From a checkpoint of a small image classifier.
Model: 2.25M parameters, 32-pixel images, arch resnet, activation prelu, depths [2, 4, 4], widths [64, 96, 144].
Training: adamw at rate 0.0047, 23900 steps, batches of 128, held-out accuracy 96%.
Rows from block 6 of a small image classifier, named by matrix and row number. Rows with one number belong to one channel. Each number is 50 + 15 x the weight over its row's rms, rounded and kept within 0 to 99. All counts start at 0.
Before each channel's rows are labels from the 100 images, of 14976, where the channel reaches its highest value: "top examples" is what is common among them. Only what is clearly more common there than usual is listed. The data: stained colorectal tissue patches (NCT-CRC-HE-100K).
# convs0: first 3x3 conv, stride 2 (model.blocks.6.convs.0.weight, 144x96x3x3, each kernel summed), inputs 0-47
# convs1: second 3x3 conv (model.blocks.6.convs.1.weight, 144x144x3x3, transposed, each kernel summed), outputs 0-47

top examples: tissue: lymphocytes
convs0.99:36 64 25 59 49 43 35 68 52 49 43 68 64 60 71 31 57 43 04 49 67 56 42 44 53 43 39 34 40 46 60 47 76 38 46 41 62 37 36 65 41 63 39 58 34 45 18 47
convs1.99:38 40 46 22 65 33 54 68 40 58 56 56 54 49 52 43 65 47 41 57 29 72 45 50 55 40 37 63 32 33 44 52 51 45 58 56 46 46 54 67 50 24 60 36 36 72 58 52

top examples: tissue: cancer-associated stroma
convs0.22:68 49 54 27 54 51 62 57 37 56 52 45 22 56 44 47 22 73 79 38 54 54 49 40 64 34 58 60 72 69 56 43 31 56 48 18 44 44 59 55 42 57 79 49 90 51 47 44
convs1.22:59 57 67 35 48 46 54 45 75 42 59 61 47 26 32 39 24 51 50 47 27 60 47 24 42 52 43 49 62 45 51 65 42 73 59 32 67 20 39 42 53 53 80 81 67 61 52 57

top examples: tissue: lymphocytes
convs0.64:28 52 64 32 21 49 37 57 60 72 75 66 65 22 54 48 49 46 34 91 66 39 51 41 55 51 32 70 90 56 64 53 75 40 37 57 76 60 26 43 61 39 40 67 16 57 66 54
convs1.64:51 61 27 64 65 71 31 68 68 61 55 55 46 40 51 59 64 72 36 31 35 33 54 56 54 86 50 46 45 80 64 22 60 44 49 44 65 58 68 39 38 47 29 31 64 62 78 36

top examples: tissue: tumour epithelium; tissue: mucus
convs0.12:48 68 49 09 40 58 52 43 49 55 56 64 36 63 27 50 55 34 23 20 52 25 50 70 52 27 64 40 09 78 45 33 25 71 55 39 39 70 51 53 49 48 61 59 63 66 53 57
convs1.12:53 53 48 56 64 52 70 52 47 82 66 59 29 58 29 39 41 53 47 38 48 68 32 32 75 52 42 54 45 81 57 35 36 54 36 50 64 27 59 35 39 54 40 54 46 51 48 51

top examples: tissue: lymphocytes
convs0.89:65 61 60 44 69 45 70 60 54 45 45 52 51 41 34 62 37 59 61 74 63 32 38 51 46 14 70 83 42 50 53 21 30 45 41 00 78 45 38 26 41 53 62 48 59 54 53 57
convs1.89:30 41 58 26 31 50 72 59 48 22 43 52 50 50 46 48 48 76 42 19 42 46 81 79 45 58 56 53 72 57 60 63 61 39 52 49 49 39 36 51 28 30 64 51 62 45 75 36

top examples: tissue: lymphocytes
convs0.68:35 61 55 43 50 46 58 64 65 65 71 68 43 18 58 52 44 31 53 83 69 48 54 58 70 51 70 51 69 50 23 31 66 40 31 53 83 54 44 51 43 39 43 77 14 44 21 47
convs1.68:41 61 38 53 35 49 41 60 75 53 34 44 38 57 83 50 91 17 44 54 44 52 64 60 58 36 37 47 29 72 34 34 41 53 44 47 34 86 60 61 47 54 24 52 35 67 59 34

top examples: tissue: smooth muscle; tissue: adipose tissue
convs0.17:47 58 78 77 30 35 55 62 52 71 38 68 34 34 40 32 40 70 56 50 64 44 58 31 62 58 37 57 56 49 29 41 84 34 36 57 53 38 34 06 47 27 47 45 36 69 45 36
convs1.17:43 54 48 48 38 36 56 57 54 62 37 56 45 43 45 63 41 41 18 57 69 71 46 48 38 44 48 44 41 46 38 23 61 46 44 41 14 47 36 67 45 37 43 45 49 77 40 50

top examples: tissue: normal colon mucosa
convs0.113:54 20 67 33 60 63 29 36 45 70 63 35 76 42 42 61 37 42 33 65 64 57 58 29 47 69 16 37 65 47 65 71 56 37 48 36 61 35 46 67 64 39 52 61 32 54 48 46
convs1.113:35 61 27 68 93 66 26 79 61 61 68 58 61 70 59 69 55 47 61 29 46 52 43 35 50 63 51 42 39 43 64 50 48 44 43 41 45 44 68 43 57 41 44 10 55 39 60 39

top examples: tissue: smooth muscle; tissue: lymphocytes
convs0.98:43 43 55 38 49 58 68 30 45 48 67 42 29 49 26 75 70 33 54 67 66 45 46 60 51 64 76 50 51 58 16 68 35 42 55 84 69 53 46 38 39 68 46 73 62 49 43 49
convs1.98:47 35 87 52 46 51 64 50 56 75 33 57 51 49 69 39 42 43 34 60 43 48 39 46 44 45 46 53 40 73 65 18 55 58 49 55 43 65 41 68 62 24 06 12 19 47 43 60

top examples: tissue: debris
convs0.120:33 63 65 53 06 39 53 58 49 45 30 52 32 12 33 50 66 52 53 41 62 24 56 79 32 30 34 50 43 46 60 52 55 68 63 54 45 52 22 56 56 48 32 62 80 42 84 76
convs1.120:71 58 58 45 40 45 47 49 23 65 32 44 55 31 40 62 50 73 26 50 52 47 76 75 57 46 59 57 88 64 38 47 56 54 42 49 42 40 35 43 70 86 51 57 41 37 29 59

top examples: tissue: smooth muscle
convs0.15:50 50 58 78 27 41 52 61 51 52 54 49 43 33 34 76 58 48 53 64 34 58 56 75 59 57 58 60 43 54 17 57 33 16 39 53 38 43 61 40 48 40 23 41 74 48 79 51
convs1.15:50 55 69 45 70 52 57 63 38 56 70 61 62 47 35 74 47 78 50 49 42 56 66 75 44 61 51 56 66 65 43 63 40 54 52 41 42 38 40 50 42 74 76 68 43 15 42 59

top examples: tissue: tumour epithelium
convs0.138:49 51 39 58 28 42 57 52 54 34 44 21 17 35 52 69 64 39 56 51 64 48 48 72 46 45 68 57 67 72 48 37 32 61 53 28 46 35 50 46 55 41 62 50 49 50 52 58
convs1.138:44 71 45 51 25 42 56 56 60 39 21 39 53 56 37 54 33 55 48 26 47 58 54 82 49 41 79 60 65 42 55 54 45 51 43 52 40 54 50 54 56 42 28 29 51 72 77 43

top examples: tissue: smooth muscle
convs0.102:57 33 25 25 37 19 87 30 39 59 58 60 44 47 56 52 67 46 55 48 67 53 70 68 41 65 61 29 49 60 31 33 34 34 28 46 54 59 51 48 29 65 55 44 60 35 75 67
convs1.102:44 66 18 42 40 54 44 54 75 61 72 55 35 63 45 60 38 56 47 35 78 58 45 50 54 63 40 50 49 68 62 13 54 37 20 46 65 50 52 77 67 35 47 38 53 81 48 51

top examples: tissue: tumour epithelium; tissue: cancer-associated stroma
convs0.14:61 43 45 87 55 32 71 46 69 51 45 15 83 36 42 51 64 65 87 74 24 57 39 26 57 38 55 42 49 45 48 50 05 67 51 21 52 34 70 34 52 65 60 61 54 41 52 43
convs1.14:72 25 40 42 49 42 59 46 46 35 47 54 52 47 39 83 69 38 59 45 75 63 63 46 43 66 46 51 48 43 40 75 62 40 46 54 39 55 26 52 67 39 68 59 44 65 43 53

top examples: tissue: lymphocytes
convs0.111:71 52 33 60 42 45 50 53 57 77 69 51 57 36 59 59 43 28 50 75 62 38 57 63 69 46 73 75 56 49 54 43 58 50 34 24 84 63 64 49 50 49 36 73 39 48 35 62
convs1.111:28 53 61 50 45 71 52 55 49 35 38 50 49 47 54 59 51 64 36 18 35 43 72 74 53 66 50 54 60 60 51 59 64 43 61 54 19 51 43 38 30 44 62 70 64 32 73 44

top examples: tissue: smooth muscle
convs0.110:43 26 28 48 28 23 66 53 31 45 37 32 39 68 57 61 59 35 61 43 52 63 43 57 54 59 36 57 52 33 55 50 49 21 43 60 54 41 49 22 58 78 68 51 40 44 82 51
convs1.110:33 49 40 56 42 74 49 42 44 42 67 57 52 91 61 51 06 44 36 28 62 28 67 47 42 47 51 39 54 49 51 53 55 38 35 53 28 54 37 14 56 52 43 28 62 37 72 32

top examples: tissue: cancer-associated stroma
convs0.128:66 53 68 63 52 21 78 66 36 35 31 26 38 52 36 72 58 62 76 51 50 30 41 34 24 37 53 55 38 41 58 38 52 40 54 32 38 47 60 23 65 51 66 66 67 41 78 50
convs1.128:69 52 66 14 60 34 41 54 60 35 57 57 65 27 54 39 47 55 74 47 21 70 64 41 50 39 56 40 58 39 36 34 41 48 52 46 75 23 40 66 66 39 53 68 71 73 52 59

top examples: tissue: tumour epithelium
convs0.53:62 59 33 36 40 36 52 27 48 61 67 66 39 48 44 38 56 47 39 45 59 25 58 58 51 38 56 57 53 50 20 38 41 78 45 29 45 41 45 65 47 59 64 30 55 33 29 60
convs1.53:34 45 37 46 36 60 58 61 63 37 64 53 36 55 48 52 63 71 50 09 55 54 78 60 46 75 54 59 63 72 51 72 47 28 51 49 40 48 45 48 43 34 62 31 61 65 61 36

top examples: tissue: normal colon mucosa
convs0.58:67 52 54 40 35 49 79 15 39 46 47 41 59 41 64 38 61 42 61 57 70 53 66 69 40 42 37 21 42 47 36 39 60 42 41 55 38 36 44 58 42 50 37 72 55 54 27 64
convs1.58:56 60 41 53 53 55 55 63 57 58 67 52 36 28 38 61 34 33 62 66 56 84 42 30 63 27 55 45 31 49 37 69 40 44 48 61 76 49 63 68 74 51 61 59 56 53 10 64

top examples: tissue: cancer-associated stroma
convs0.65:36 34 48 46 46 32 28 69 38 38 70 63 25 49 40 52 55 76 57 48 52 41 46 54 48 64 38 56 54 57 34 74 59 37 57 43 61 69 37 75 45 37 48 34 73 35 60 21
convs1.65:62 65 40 44 50 34 39 28 33 60 56 65 47 28 36 76 62 59 37 63 53 61 42 58 35 58 66 53 71 44 54 78 42 61 50 51 52 32 48 63 65 45 85 72 58 62 37 67

top examples: tissue: tumour epithelium
convs0.122:65 60 58 35 39 33 28 32 61 52 64 40 37 25 23 37 69 53 52 39 46 29 28 58 61 47 65 47 61 61 38 52 45 81 35 47 39 39 57 62 50 43 69 33 57 52 47 56
convs1.122:25 40 53 39 36 62 65 54 47 25 53 51 52 61 44 49 34 67 43 20 40 49 79 65 44 57 61 52 66 64 67 78 62 28 49 60 38 45 40 34 27 27 62 34 53 48 73 28

top examples: tissue: debris
convs0.84:51 51 56 44 56 53 49 70 28 18 59 46 29 34 33 58 38 55 49 30 29 31 44 68 35 54 40 46 48 29 37 31 72 60 56 22 48 54 60 73 68 48 49 54 77 23 76 41
convs1.84:71 54 69 38 27 51 53 34 66 57 48 54 65 60 58 50 17 55 54 41 49 58 66 37 46 45 53 33 51 30 45 40 45 67 49 71 34 64 64 25 74 73 66 99 46 35 38 70

top examples: tissue: normal colon mucosa
convs0.123:30 22 38 54 38 55 51 39 54 40 53 68 43 86 31 29 60 41 40 22 49 65 56 31 52 63 35 36 60 59 41 73 51 49 47 54 28 54 28 40 47 54 51 22 37 56 57 33
convs1.123:68 61 43 41 49 44 47 44 46 50 42 54 42 34 52 13 33 58 31 60 21 59 86 73 47 36 47 44 57 33 36 30 34 46 53 42 58 26 29 54 58 21 41 55 69 48 58 58

top examples: tissue: tumour epithelium
convs0.92:74 44 49 24 29 44 72 51 70 23 58 71 56 77 43 22 62 25 34 59 39 63 48 36 56 48 34 42 45 31 27 65 53 37 66 29 44 45 49 30 76 54 49 47 50 31 34 39
convs1.92:35 42 59 64 43 48 24 29 50 47 29 71 46 65 39 64 93 18 34 33 61 47 57 24 42 50 40 50 61 44 47 73 50 37 56 30 54 44 71 54 27 58 53 23 28 66 40 33

top examples: tissue: smooth muscle
convs0.80:39 44 47 49 48 34 72 48 30 50 62 53 08 69 29 56 57 40 36 37 50 33 39 35 76 46 72 55 55 58 23 42 69 30 57 96 47 56 62 39 32 52 57 65 48 63 43 28
convs1.80:63 56 32 36 51 67 55 50 65 75 55 63 54 47 58 39 42 58 44 43 78 62 64 52 46 81 65 55 42 65 57 09 50 44 35 40 54 49 34 47 80 37 10 05 49 60 37 47

top examples: tissue: lymphocytes
convs0.47:40 43 60 37 59 66 51 17 45 65 65 58 49 43 53 42 59 38 48 72 46 43 67 62 51 79 66 48 48 92 37 62 34 28 37 56 66 36 54 49 33 44 23 42 50 52 22 79
convs1.47:35 59 64 56 45 56 42 46 74 54 46 47 62 40 68 53 69 28 41 44 55 58 50 81 62 46 38 37 55 60 53 27 59 51 47 48 21 74 67 56 29 43 27 42 60 50 44 39

top examples: tissue: debris
convs0.62:45 64 41 67 28 62 47 49 32 50 40 23 41 40 60 42 61 21 52 53 53 42 43 60 47 69 64 23 79 83 36 53 67 75 50 53 37 49 63 56 52 69 11 14 60 56 33 71
convs1.62:57 65 54 46 18 94 56 43 53 50 27 49 59 78 84 45 59 42 78 38 60 52 54 49 54 63 55 56 51 64 54 78 35 48 39 51 66 79 51 27 37 70 90 59 15 24 54 56

top examples: tissue: tumour epithelium; tissue: normal colon mucosa
convs0.121:53 34 44 69 25 38 46 35 44 58 67 32 66 36 49 64 48 25 43 33 44 43 34 63 51 56 54 71 45 54 56 41 52 73 41 24 09 51 45 58 33 45 43 59 30 31 58 59
convs1.121:49 46 71 59 61 68 45 42 24 61 60 66 57 35 27 43 36 48 38 31 37 52 46 46 48 30 53 48 44 67 45 52 47 66 72 51 46 33 53 17 42 35 22 18 57 59 54 64

top examples: tissue: normal colon mucosa
convs0.33:80 37 76 39 84 76 49 59 53 47 26 28 53 48 40 56 46 56 71 35 39 69 50 39 48 55 51 29 35 49 74 65 32 67 37 53 38 08 42 49 36 41 74 88 41 43 57 39
convs1.33:52 44 51 37 55 93 48 59 50 46 59 50 56 62 54 59 57 48 60 20 52 44 02 30 50 57 55 49 60 37 56 71 67 43 57 48 38 56 38 37 67 42 52 66 64 46 70 51

top examples: tissue: cancer-associated stroma
convs0.4:70 57 67 45 54 59 56 24 51 50 47 42 25 45 37 46 33 83 82 66 22 44 51 52 42 54 56 44 73 53 24 62 45 78 34 60 46 54 47 26 43 29 53 57 54 61 47 55
convs1.4:40 24 65 47 24 45 52 56 37 22 49 53 65 80 57 18 29 27 22 51 44 50 49 59 49 32 46 64 49 36 55 58 57 37 51 64 57 61 53 70 37 29 49 47 31 63 47 28

top examples: tissue: smooth muscle
convs0.67:42 47 31 38 52 29 60 26 22 43 69 22 61 66 56 42 58 53 66 62 40 44 65 57 71 63 54 67 45 33 38 32 75 18 35 46 31 57 63 44 43 24 15 72 40 40 64 25
convs1.67:21 46 53 43 20 55 66 61 37 27 48 45 44 54 52 20 49 65 47 19 68 41 71 74 49 63 60 51 58 56 40 71 57 39 59 55 37 65 37 21 19 30 57 56 58 43 59 27

top examples: tissue: normal colon mucosa
convs0.0:33 57 62 53 82 66 35 63 40 36 48 39 64 74 29 60 64 62 55 39 55 51 37 26 31 51 63 46 34 56 80 48 27 33 47 27 31 21 69 15 52 40 66 67 16 53 60 61
convs1.0:59 51 36 54 64 25 27 35 15 61 60 37 46 22 55 42 58 59 54 88 33 58 48 33 39 67 55 40 47 33 39 53 51 41 57 48 76 44 68 80 71 55 47 73 42 41 24 74

top examples: tissue: lymphocytes
convs0.73:49 63 26 38 58 40 66 42 60 76 60 56 35 54 51 52 59 13 38 63 75 35 65 70 46 60 58 55 50 59 36 40 68 47 23 26 60 65 46 81 39 53 24 69 42 46 16 61
convs1.73:19 35 54 41 40 65 57 65 53 40 25 41 54 53 57 46 48 62 46 21 53 45 61 74 58 56 55 60 50 75 56 68 62 40 53 53 16 57 52 40 23 67 68 57 50 39 70 35

top examples: tissue: debris
convs0.69:62 43 63 57 55 39 58 59 49 28 39 64 46 85 31 64 40 35 57 48 44 56 37 72 67 63 63 91 91 48 53 43 64 50 81 17 33 48 61 53 47 25 55 43 72 50 45 56
convs1.69:40 39 36 45 27 60 67 73 39 30 52 48 50 52 57 39 44 55 35 42 53 38 63 72 47 65 63 50 63 65 51 71 61 34 42 56 39 55 47 48 19 55 74 59 29 29 58 42

top examples: tissue: tumour epithelium
convs0.74:50 51 38 11 57 55 64 49 44 44 36 59 62 72 62 46 73 32 49 54 49 52 37 30 68 39 48 44 73 51 49 38 50 34 66 58 41 47 64 70 24 63 61 63 57 47 44 78
convs1.74:20 34 46 45 56 46 64 54 40 37 42 54 55 66 39 57 58 60 33 53 52 57 58 65 45 65 54 52 50 44 41 70 46 24 58 48 34 24 44 39 20 36 62 63 37 59 54 31

top examples: tissue: lymphocytes
convs0.57:24 35 41 42 19 28 57 35 62 39 77 49 75 49 42 31 79 59 58 50 58 50 46 67 56 37 35 37 38 31 53 28 46 76 64 43 71 43 36 71 63 70 56 59 46 16 61 57
convs1.57:39 49 64 39 75 52 32 60 54 56 48 56 52 39 44 67 82 71 46 42 59 68 69 35 69 62 54 49 52 51 38 50 45 22 67 42 23 48 49 32 44 56 51 44 36 42 59 38

top examples: tissue: debris
convs0.129:38 61 50 49 13 50 64 55 69 66 44 39 23 28 45 77 57 53 61 29 44 31 52 70 36 64 32 34 46 66 22 50 29 62 69 35 56 61 46 61 37 65 67 36 87 36 50 63
convs1.129:62 51 61 56 34 50 39 81 57 45 48 55 51 64 63 68 35 66 53 47 58 38 55 35 41 44 51 50 61 83 56 49 33 57 47 45 81 59 57 49 42 59 44 40 46 41 49 45

top examples: tissue: tumour epithelium; tissue: mucus
convs0.136:38 60 25 42 55 67 54 44 55 65 66 33 62 58 53 35 53 42 13 24 68 55 49 40 47 54 66 57 21 66 53 33 25 81 44 53 20 58 60 58 51 49 19 69 62 46 64 51
convs1.136:24 43 37 37 34 52 66 58 36 33 44 56 42 56 54 42 45 60 42 21 51 49 77 72 51 71 61 57 65 68 64 75 60 45 56 58 33 43 37 37 12 63 62 49 50 40 73 32

top examples: tissue: tumour epithelium
convs0.76:79 76 42 33 52 52 67 34 51 43 61 34 46 43 45 52 71 44 82 42 56 49 30 56 49 38 73 70 56 44 33 22 44 76 41 34 18 44 48 38 42 44 70 48 68 45 38 45
convs1.76:48 36 65 36 39 65 73 46 50 29 40 50 47 69 39 63 39 62 39 23 47 40 68 60 46 51 56 49 56 63 61 68 62 42 45 69 47 54 48 53 39 15 45 19 35 71 64 49

top examples: tissue: normal colon mucosa
convs0.100:32 34 42 54 51 66 52 44 31 37 71 46 33 36 76 29 41 44 59 73 54 53 58 74 71 73 55 24 30 32 50 61 62 63 40 54 43 38 39 17 39 60 57 58 04 46 55 33
convs1.100:47 52 61 36 32 50 52 46 71 50 47 38 59 57 60 47 66 42 69 44 57 53 76 55 77 58 52 50 63 38 51 68 62 43 42 43 37 69 46 50 41 73 75 79 33 31 60 60

top examples: tissue: normal colon mucosa
convs0.6:36 35 47 40 66 42 56 28 67 75 58 59 58 39 61 70 34 39 48 75 51 82 60 44 52 57 57 43 74 55 85 67 48 20 22 48 64 59 50 49 49 33 52 72 08 43 13 62
convs1.6:63 77 46 44 70 48 18 52 60 72 32 34 55 48 47 54 28 45 14 64 46 39 37 46 51 48 49 38 40 51 30 11 51 50 54 56 38 68 71 43 62 69 32 90 54 49 46 73

top examples: tissue: lymphocytes; tissue: tumour epithelium
convs0.59:37 51 59 13 42 38 37 48 54 63 87 52 57 54 40 52 72 55 31 58 94 31 50 38 42 50 39 48 41 70 37 47 78 72 61 66 56 80 50 31 46 37 71 45 38 65 56 36
convs1.59:63 53 54 43 74 37 26 28 27 60 45 63 55 29 27 62 99 42 47 60 36 65 46 34 59 62 50 40 43 46 31 55 40 36 61 45 54 28 65 41 45 76 62 60 26 52 48 52

top examples: tissue: normal colon mucosa
convs0.71:21 15 60 52 54 63 45 52 69 45 50 57 37 76 59 48 78 23 45 30 56 52 47 46 39 80 21 64 53 52 40 72 74 50 78 50 49 48 56 40 64 40 45 37 47 64 45 50
convs1.71:37 79 38 57 71 15 36 38 51 46 64 61 53 39 52 57 32 57 31 66 33 48 53 51 46 52 47 34 57 06 37 42 48 65 64 46 15 25 51 64 61 41 54 84 76 69 41 43

top examples: tissue: debris
convs0.142:53 72 36 60 45 64 60 53 30 51 35 54 29 51 75 48 54 26 58 61 76 44 73 46 45 66 59 41 66 55 45 48 51 25 17 46 27 48 75 34 45 32 35 40 60 58 26 74
convs1.142:41 57 36 36 62 66 49 58 69 57 41 40 75 82 66 62 54 33 87 42 41 64 49 46 78 41 62 48 38 73 51 24 49 38 57 51 54 52 56 28 43 87 55 60 29 45 60 59

top examples: tissue: debris; tissue: smooth muscle
convs0.118:53 48 56 42 56 47 76 54 20 45 67 51 37 38 45 51 69 49 45 35 73 35 50 63 22 47 59 16 26 47 31 30 45 42 45 40 30 75 40 61 48 74 58 55 95 43 68 66
convs1.118:52 55 53 56 65 39 47 66 47 59 85 56 61 37 23 39 23 57 76 59 27 42 39 38 62 62 32 56 63 58 54 65 56 55 31 58 89 34 52 98 56 40 84 41 40 46 30 60

top examples: tissue: smooth muscle
convs0.119:17 51 32 37 49 10 74 44 28 25 55 39 48 49 55 54 62 49 67 57 41 49 45 44 46 60 46 36 48 42 55 64 57 49 48 73 46 53 51 42 64 70 60 43 41 34 69 51
convs1.119:32 42 50 49 52 70 37 31 46 60 99 46 46 66 64 49 20 46 52 38 66 37 59 53 46 41 53 46 49 61 50 28 40 44 25 50 36 58 51 10 66 39 32 28 56 56 50 45

top examples: tissue: lymphocytes
convs0.34:55 67 44 18 38 27 42 46 61 57 84 47 50 25 33 41 47 54 53 65 43 55 56 55 70 34 78 50 21 59 51 30 62 22 29 49 59 51 47 56 49 54 57 84 61 52 33 51
convs1.34:21 39 40 41 25 58 66 67 47 25 47 50 52 58 52 43 46 66 44 25 54 44 67 68 43 67 60 59 60 66 60 74 57 39 51 56 35 51 43 39 18 45 67 48 43 39 73 30

top examples: tissue: tumour epithelium
convs0.125:48 55 50 59 50 32 29 21 41 62 62 40 49 57 49 31 75 40 45 48 41 46 45 56 60 40 61 40 27 71 44 23 77 60 41 39 48 50 93 47 60 40 32 44 52 45 29 58
convs1.125:24 29 68 32 19 56 58 71 32 35 52 49 55 68 35 46 51 65 61 36 49 39 59 61 34 62 50 50 51 66 49 79 55 25 51 56 47 40 54 37 18 24 87 36 36 43 53 21

top examples: tissue: smooth muscle
convs0.140:39 50 61 57 49 67 42 70 36 44 55 67 72 34 59 48 43 46 19 45 61 43 44 56 55 58 48 36 55 31 76 56 67 13 39 70 51 51 21 45 54 40 21 76 57 78 65 65
convs1.140:58 62 35 64 30 61 70 58 79 49 36 63 44 48 65 57 72 77 52 24 33 53 70 54 50 95 41 58 78 75 48 50 44 77 58 52 53 48 42 58 44 36 45 23 32 64 74 74

top examples: tissue: tumour epithelium
convs0.39:34 47 36 51 31 61 40 44 64 52 66 54 31 46 51 34 39 28 67 55 60 56 70 67 46 54 43 59 42 75 44 57 35 69 25 49 33 51 70 48 49 56 40 29 48 41 28 55
convs1.39:40 46 50 38 39 45 39 42 71 51 37 45 58 93 50 58 71 27 87 52 59 48 55 69 59 23 53 63 31 43 47 75 56 78 46 52 39 74 52 39 25 99 58 35 32 52 45 53

top examples: tissue: debris; tissue: normal colon mucosa
convs0.23:59 55 31 57 41 57 44 62 41 42 47 37 54 39 52 29 61 64 32 35 74 51 58 53 11 58 15 12 52 44 33 54 47 60 50 55 26 60 50 69 58 56 42 46 63 63 59 69
convs1.23:28 75 39 50 41 51 42 53 57 44 54 56 59 45 56 43 35 69 41 42 50 24 63 59 56 58 45 71 68 74 59 46 40 57 57 48 49 57 49 43 52 77 64 66 32 47 44 49

top examples: tissue: normal colon mucosa; tissue: debris
convs0.97:40 27 53 64 59 45 54 58 46 28 56 38 47 37 39 51 59 48 64 49 64 17 62 66 20 68 39 36 22 47 20 80 64 36 40 65 34 62 41 58 49 66 54 54 79 41 52 53
convs1.97:71 59 56 65 47 50 50 89 57 65 69 47 66 37 68 37 33 55 55 63 57 29 41 33 72 53 57 55 50 72 40 16 41 58 39 56 76 75 45 80 53 52 36 35 37 42 30 59

top examples: tissue: cancer-associated stroma; tissue: lymphocytes
convs0.91:71 52 44 40 55 50 77 24 65 46 26 52 27 56 53 31 35 48 73 49 42 56 46 70 48 47 46 31 59 52 33 42 56 69 42 37 54 53 22 61 44 60 51 46 47 49 37 46
convs1.91:45 34 20 38 38 51 69 60 46 35 49 68 50 75 30 55 35 49 44 47 48 53 62 46 42 62 58 51 60 38 46 73 52 25 43 59 47 32 37 66 41 46 69 51 44 59 47 51

top examples: tissue: tumour epithelium
convs0.32:33 62 56 31 11 44 62 53 35 80 48 42 37 51 59 52 44 32 64 26 40 39 68 65 49 39 29 40 23 84 54 45 47 72 38 32 34 62 55 52 41 55 68 30 44 50 53 81
convs1.32:37 16 85 38 50 68 47 44 51 49 50 47 66 76 59 60 48 52 71 45 41 47 23 46 54 32 29 47 37 86 62 66 39 49 52 61 61 51 73 19 46 53 47 30 23 49 56 36

top examples: tissue: lymphocytes
convs0.7:70 58 58 54 74 38 70 66 44 41 48 47 51 34 51 67 46 57 59 76 73 32 47 49 57 33 69 59 46 35 64 24 55 44 55 24 76 38 56 13 55 55 66 80 48 43 57 50
convs1.7:65 51 56 27 45 55 61 53 48 32 45 53 46 28 56 48 48 50 43 34 20 63 66 60 47 40 62 33 54 36 44 47 50 42 53 49 86 34 20 73 61 12 58 53 81 58 54 51

top examples: tissue: normal colon mucosa
convs0.5:53 45 57 34 31 27 43 32 66 36 38 46 47 56 31 48 49 50 67 49 32 59 23 49 59 47 57 50 52 74 52 37 51 35 58 60 75 17 38 48 49 74 68 85 45 58 74 41
convs1.5:22 39 41 35 26 57 66 64 49 25 45 50 50 60 52 43 46 64 44 26 53 44 68 68 48 66 61 58 58 64 62 71 57 38 53 59 33 52 42 37 21 48 61 47 43 39 73 29

top examples: tissue: lymphocytes
convs0.43:36 40 41 36 20 72 50 27 76 41 77 53 78 35 55 29 65 43 45 56 69 75 47 86 54 40 41 34 58 48 49 60 59 63 49 41 75 58 33 65 60 68 49 44 15 37 31 55
convs1.43:41 54 60 37 75 71 28 51 46 45 49 56 67 70 68 50 51 66 43 20 55 62 74 38 56 57 41 52 42 54 47 41 33 37 56 43 48 46 64 40 42 17 39 43 78 41 69 50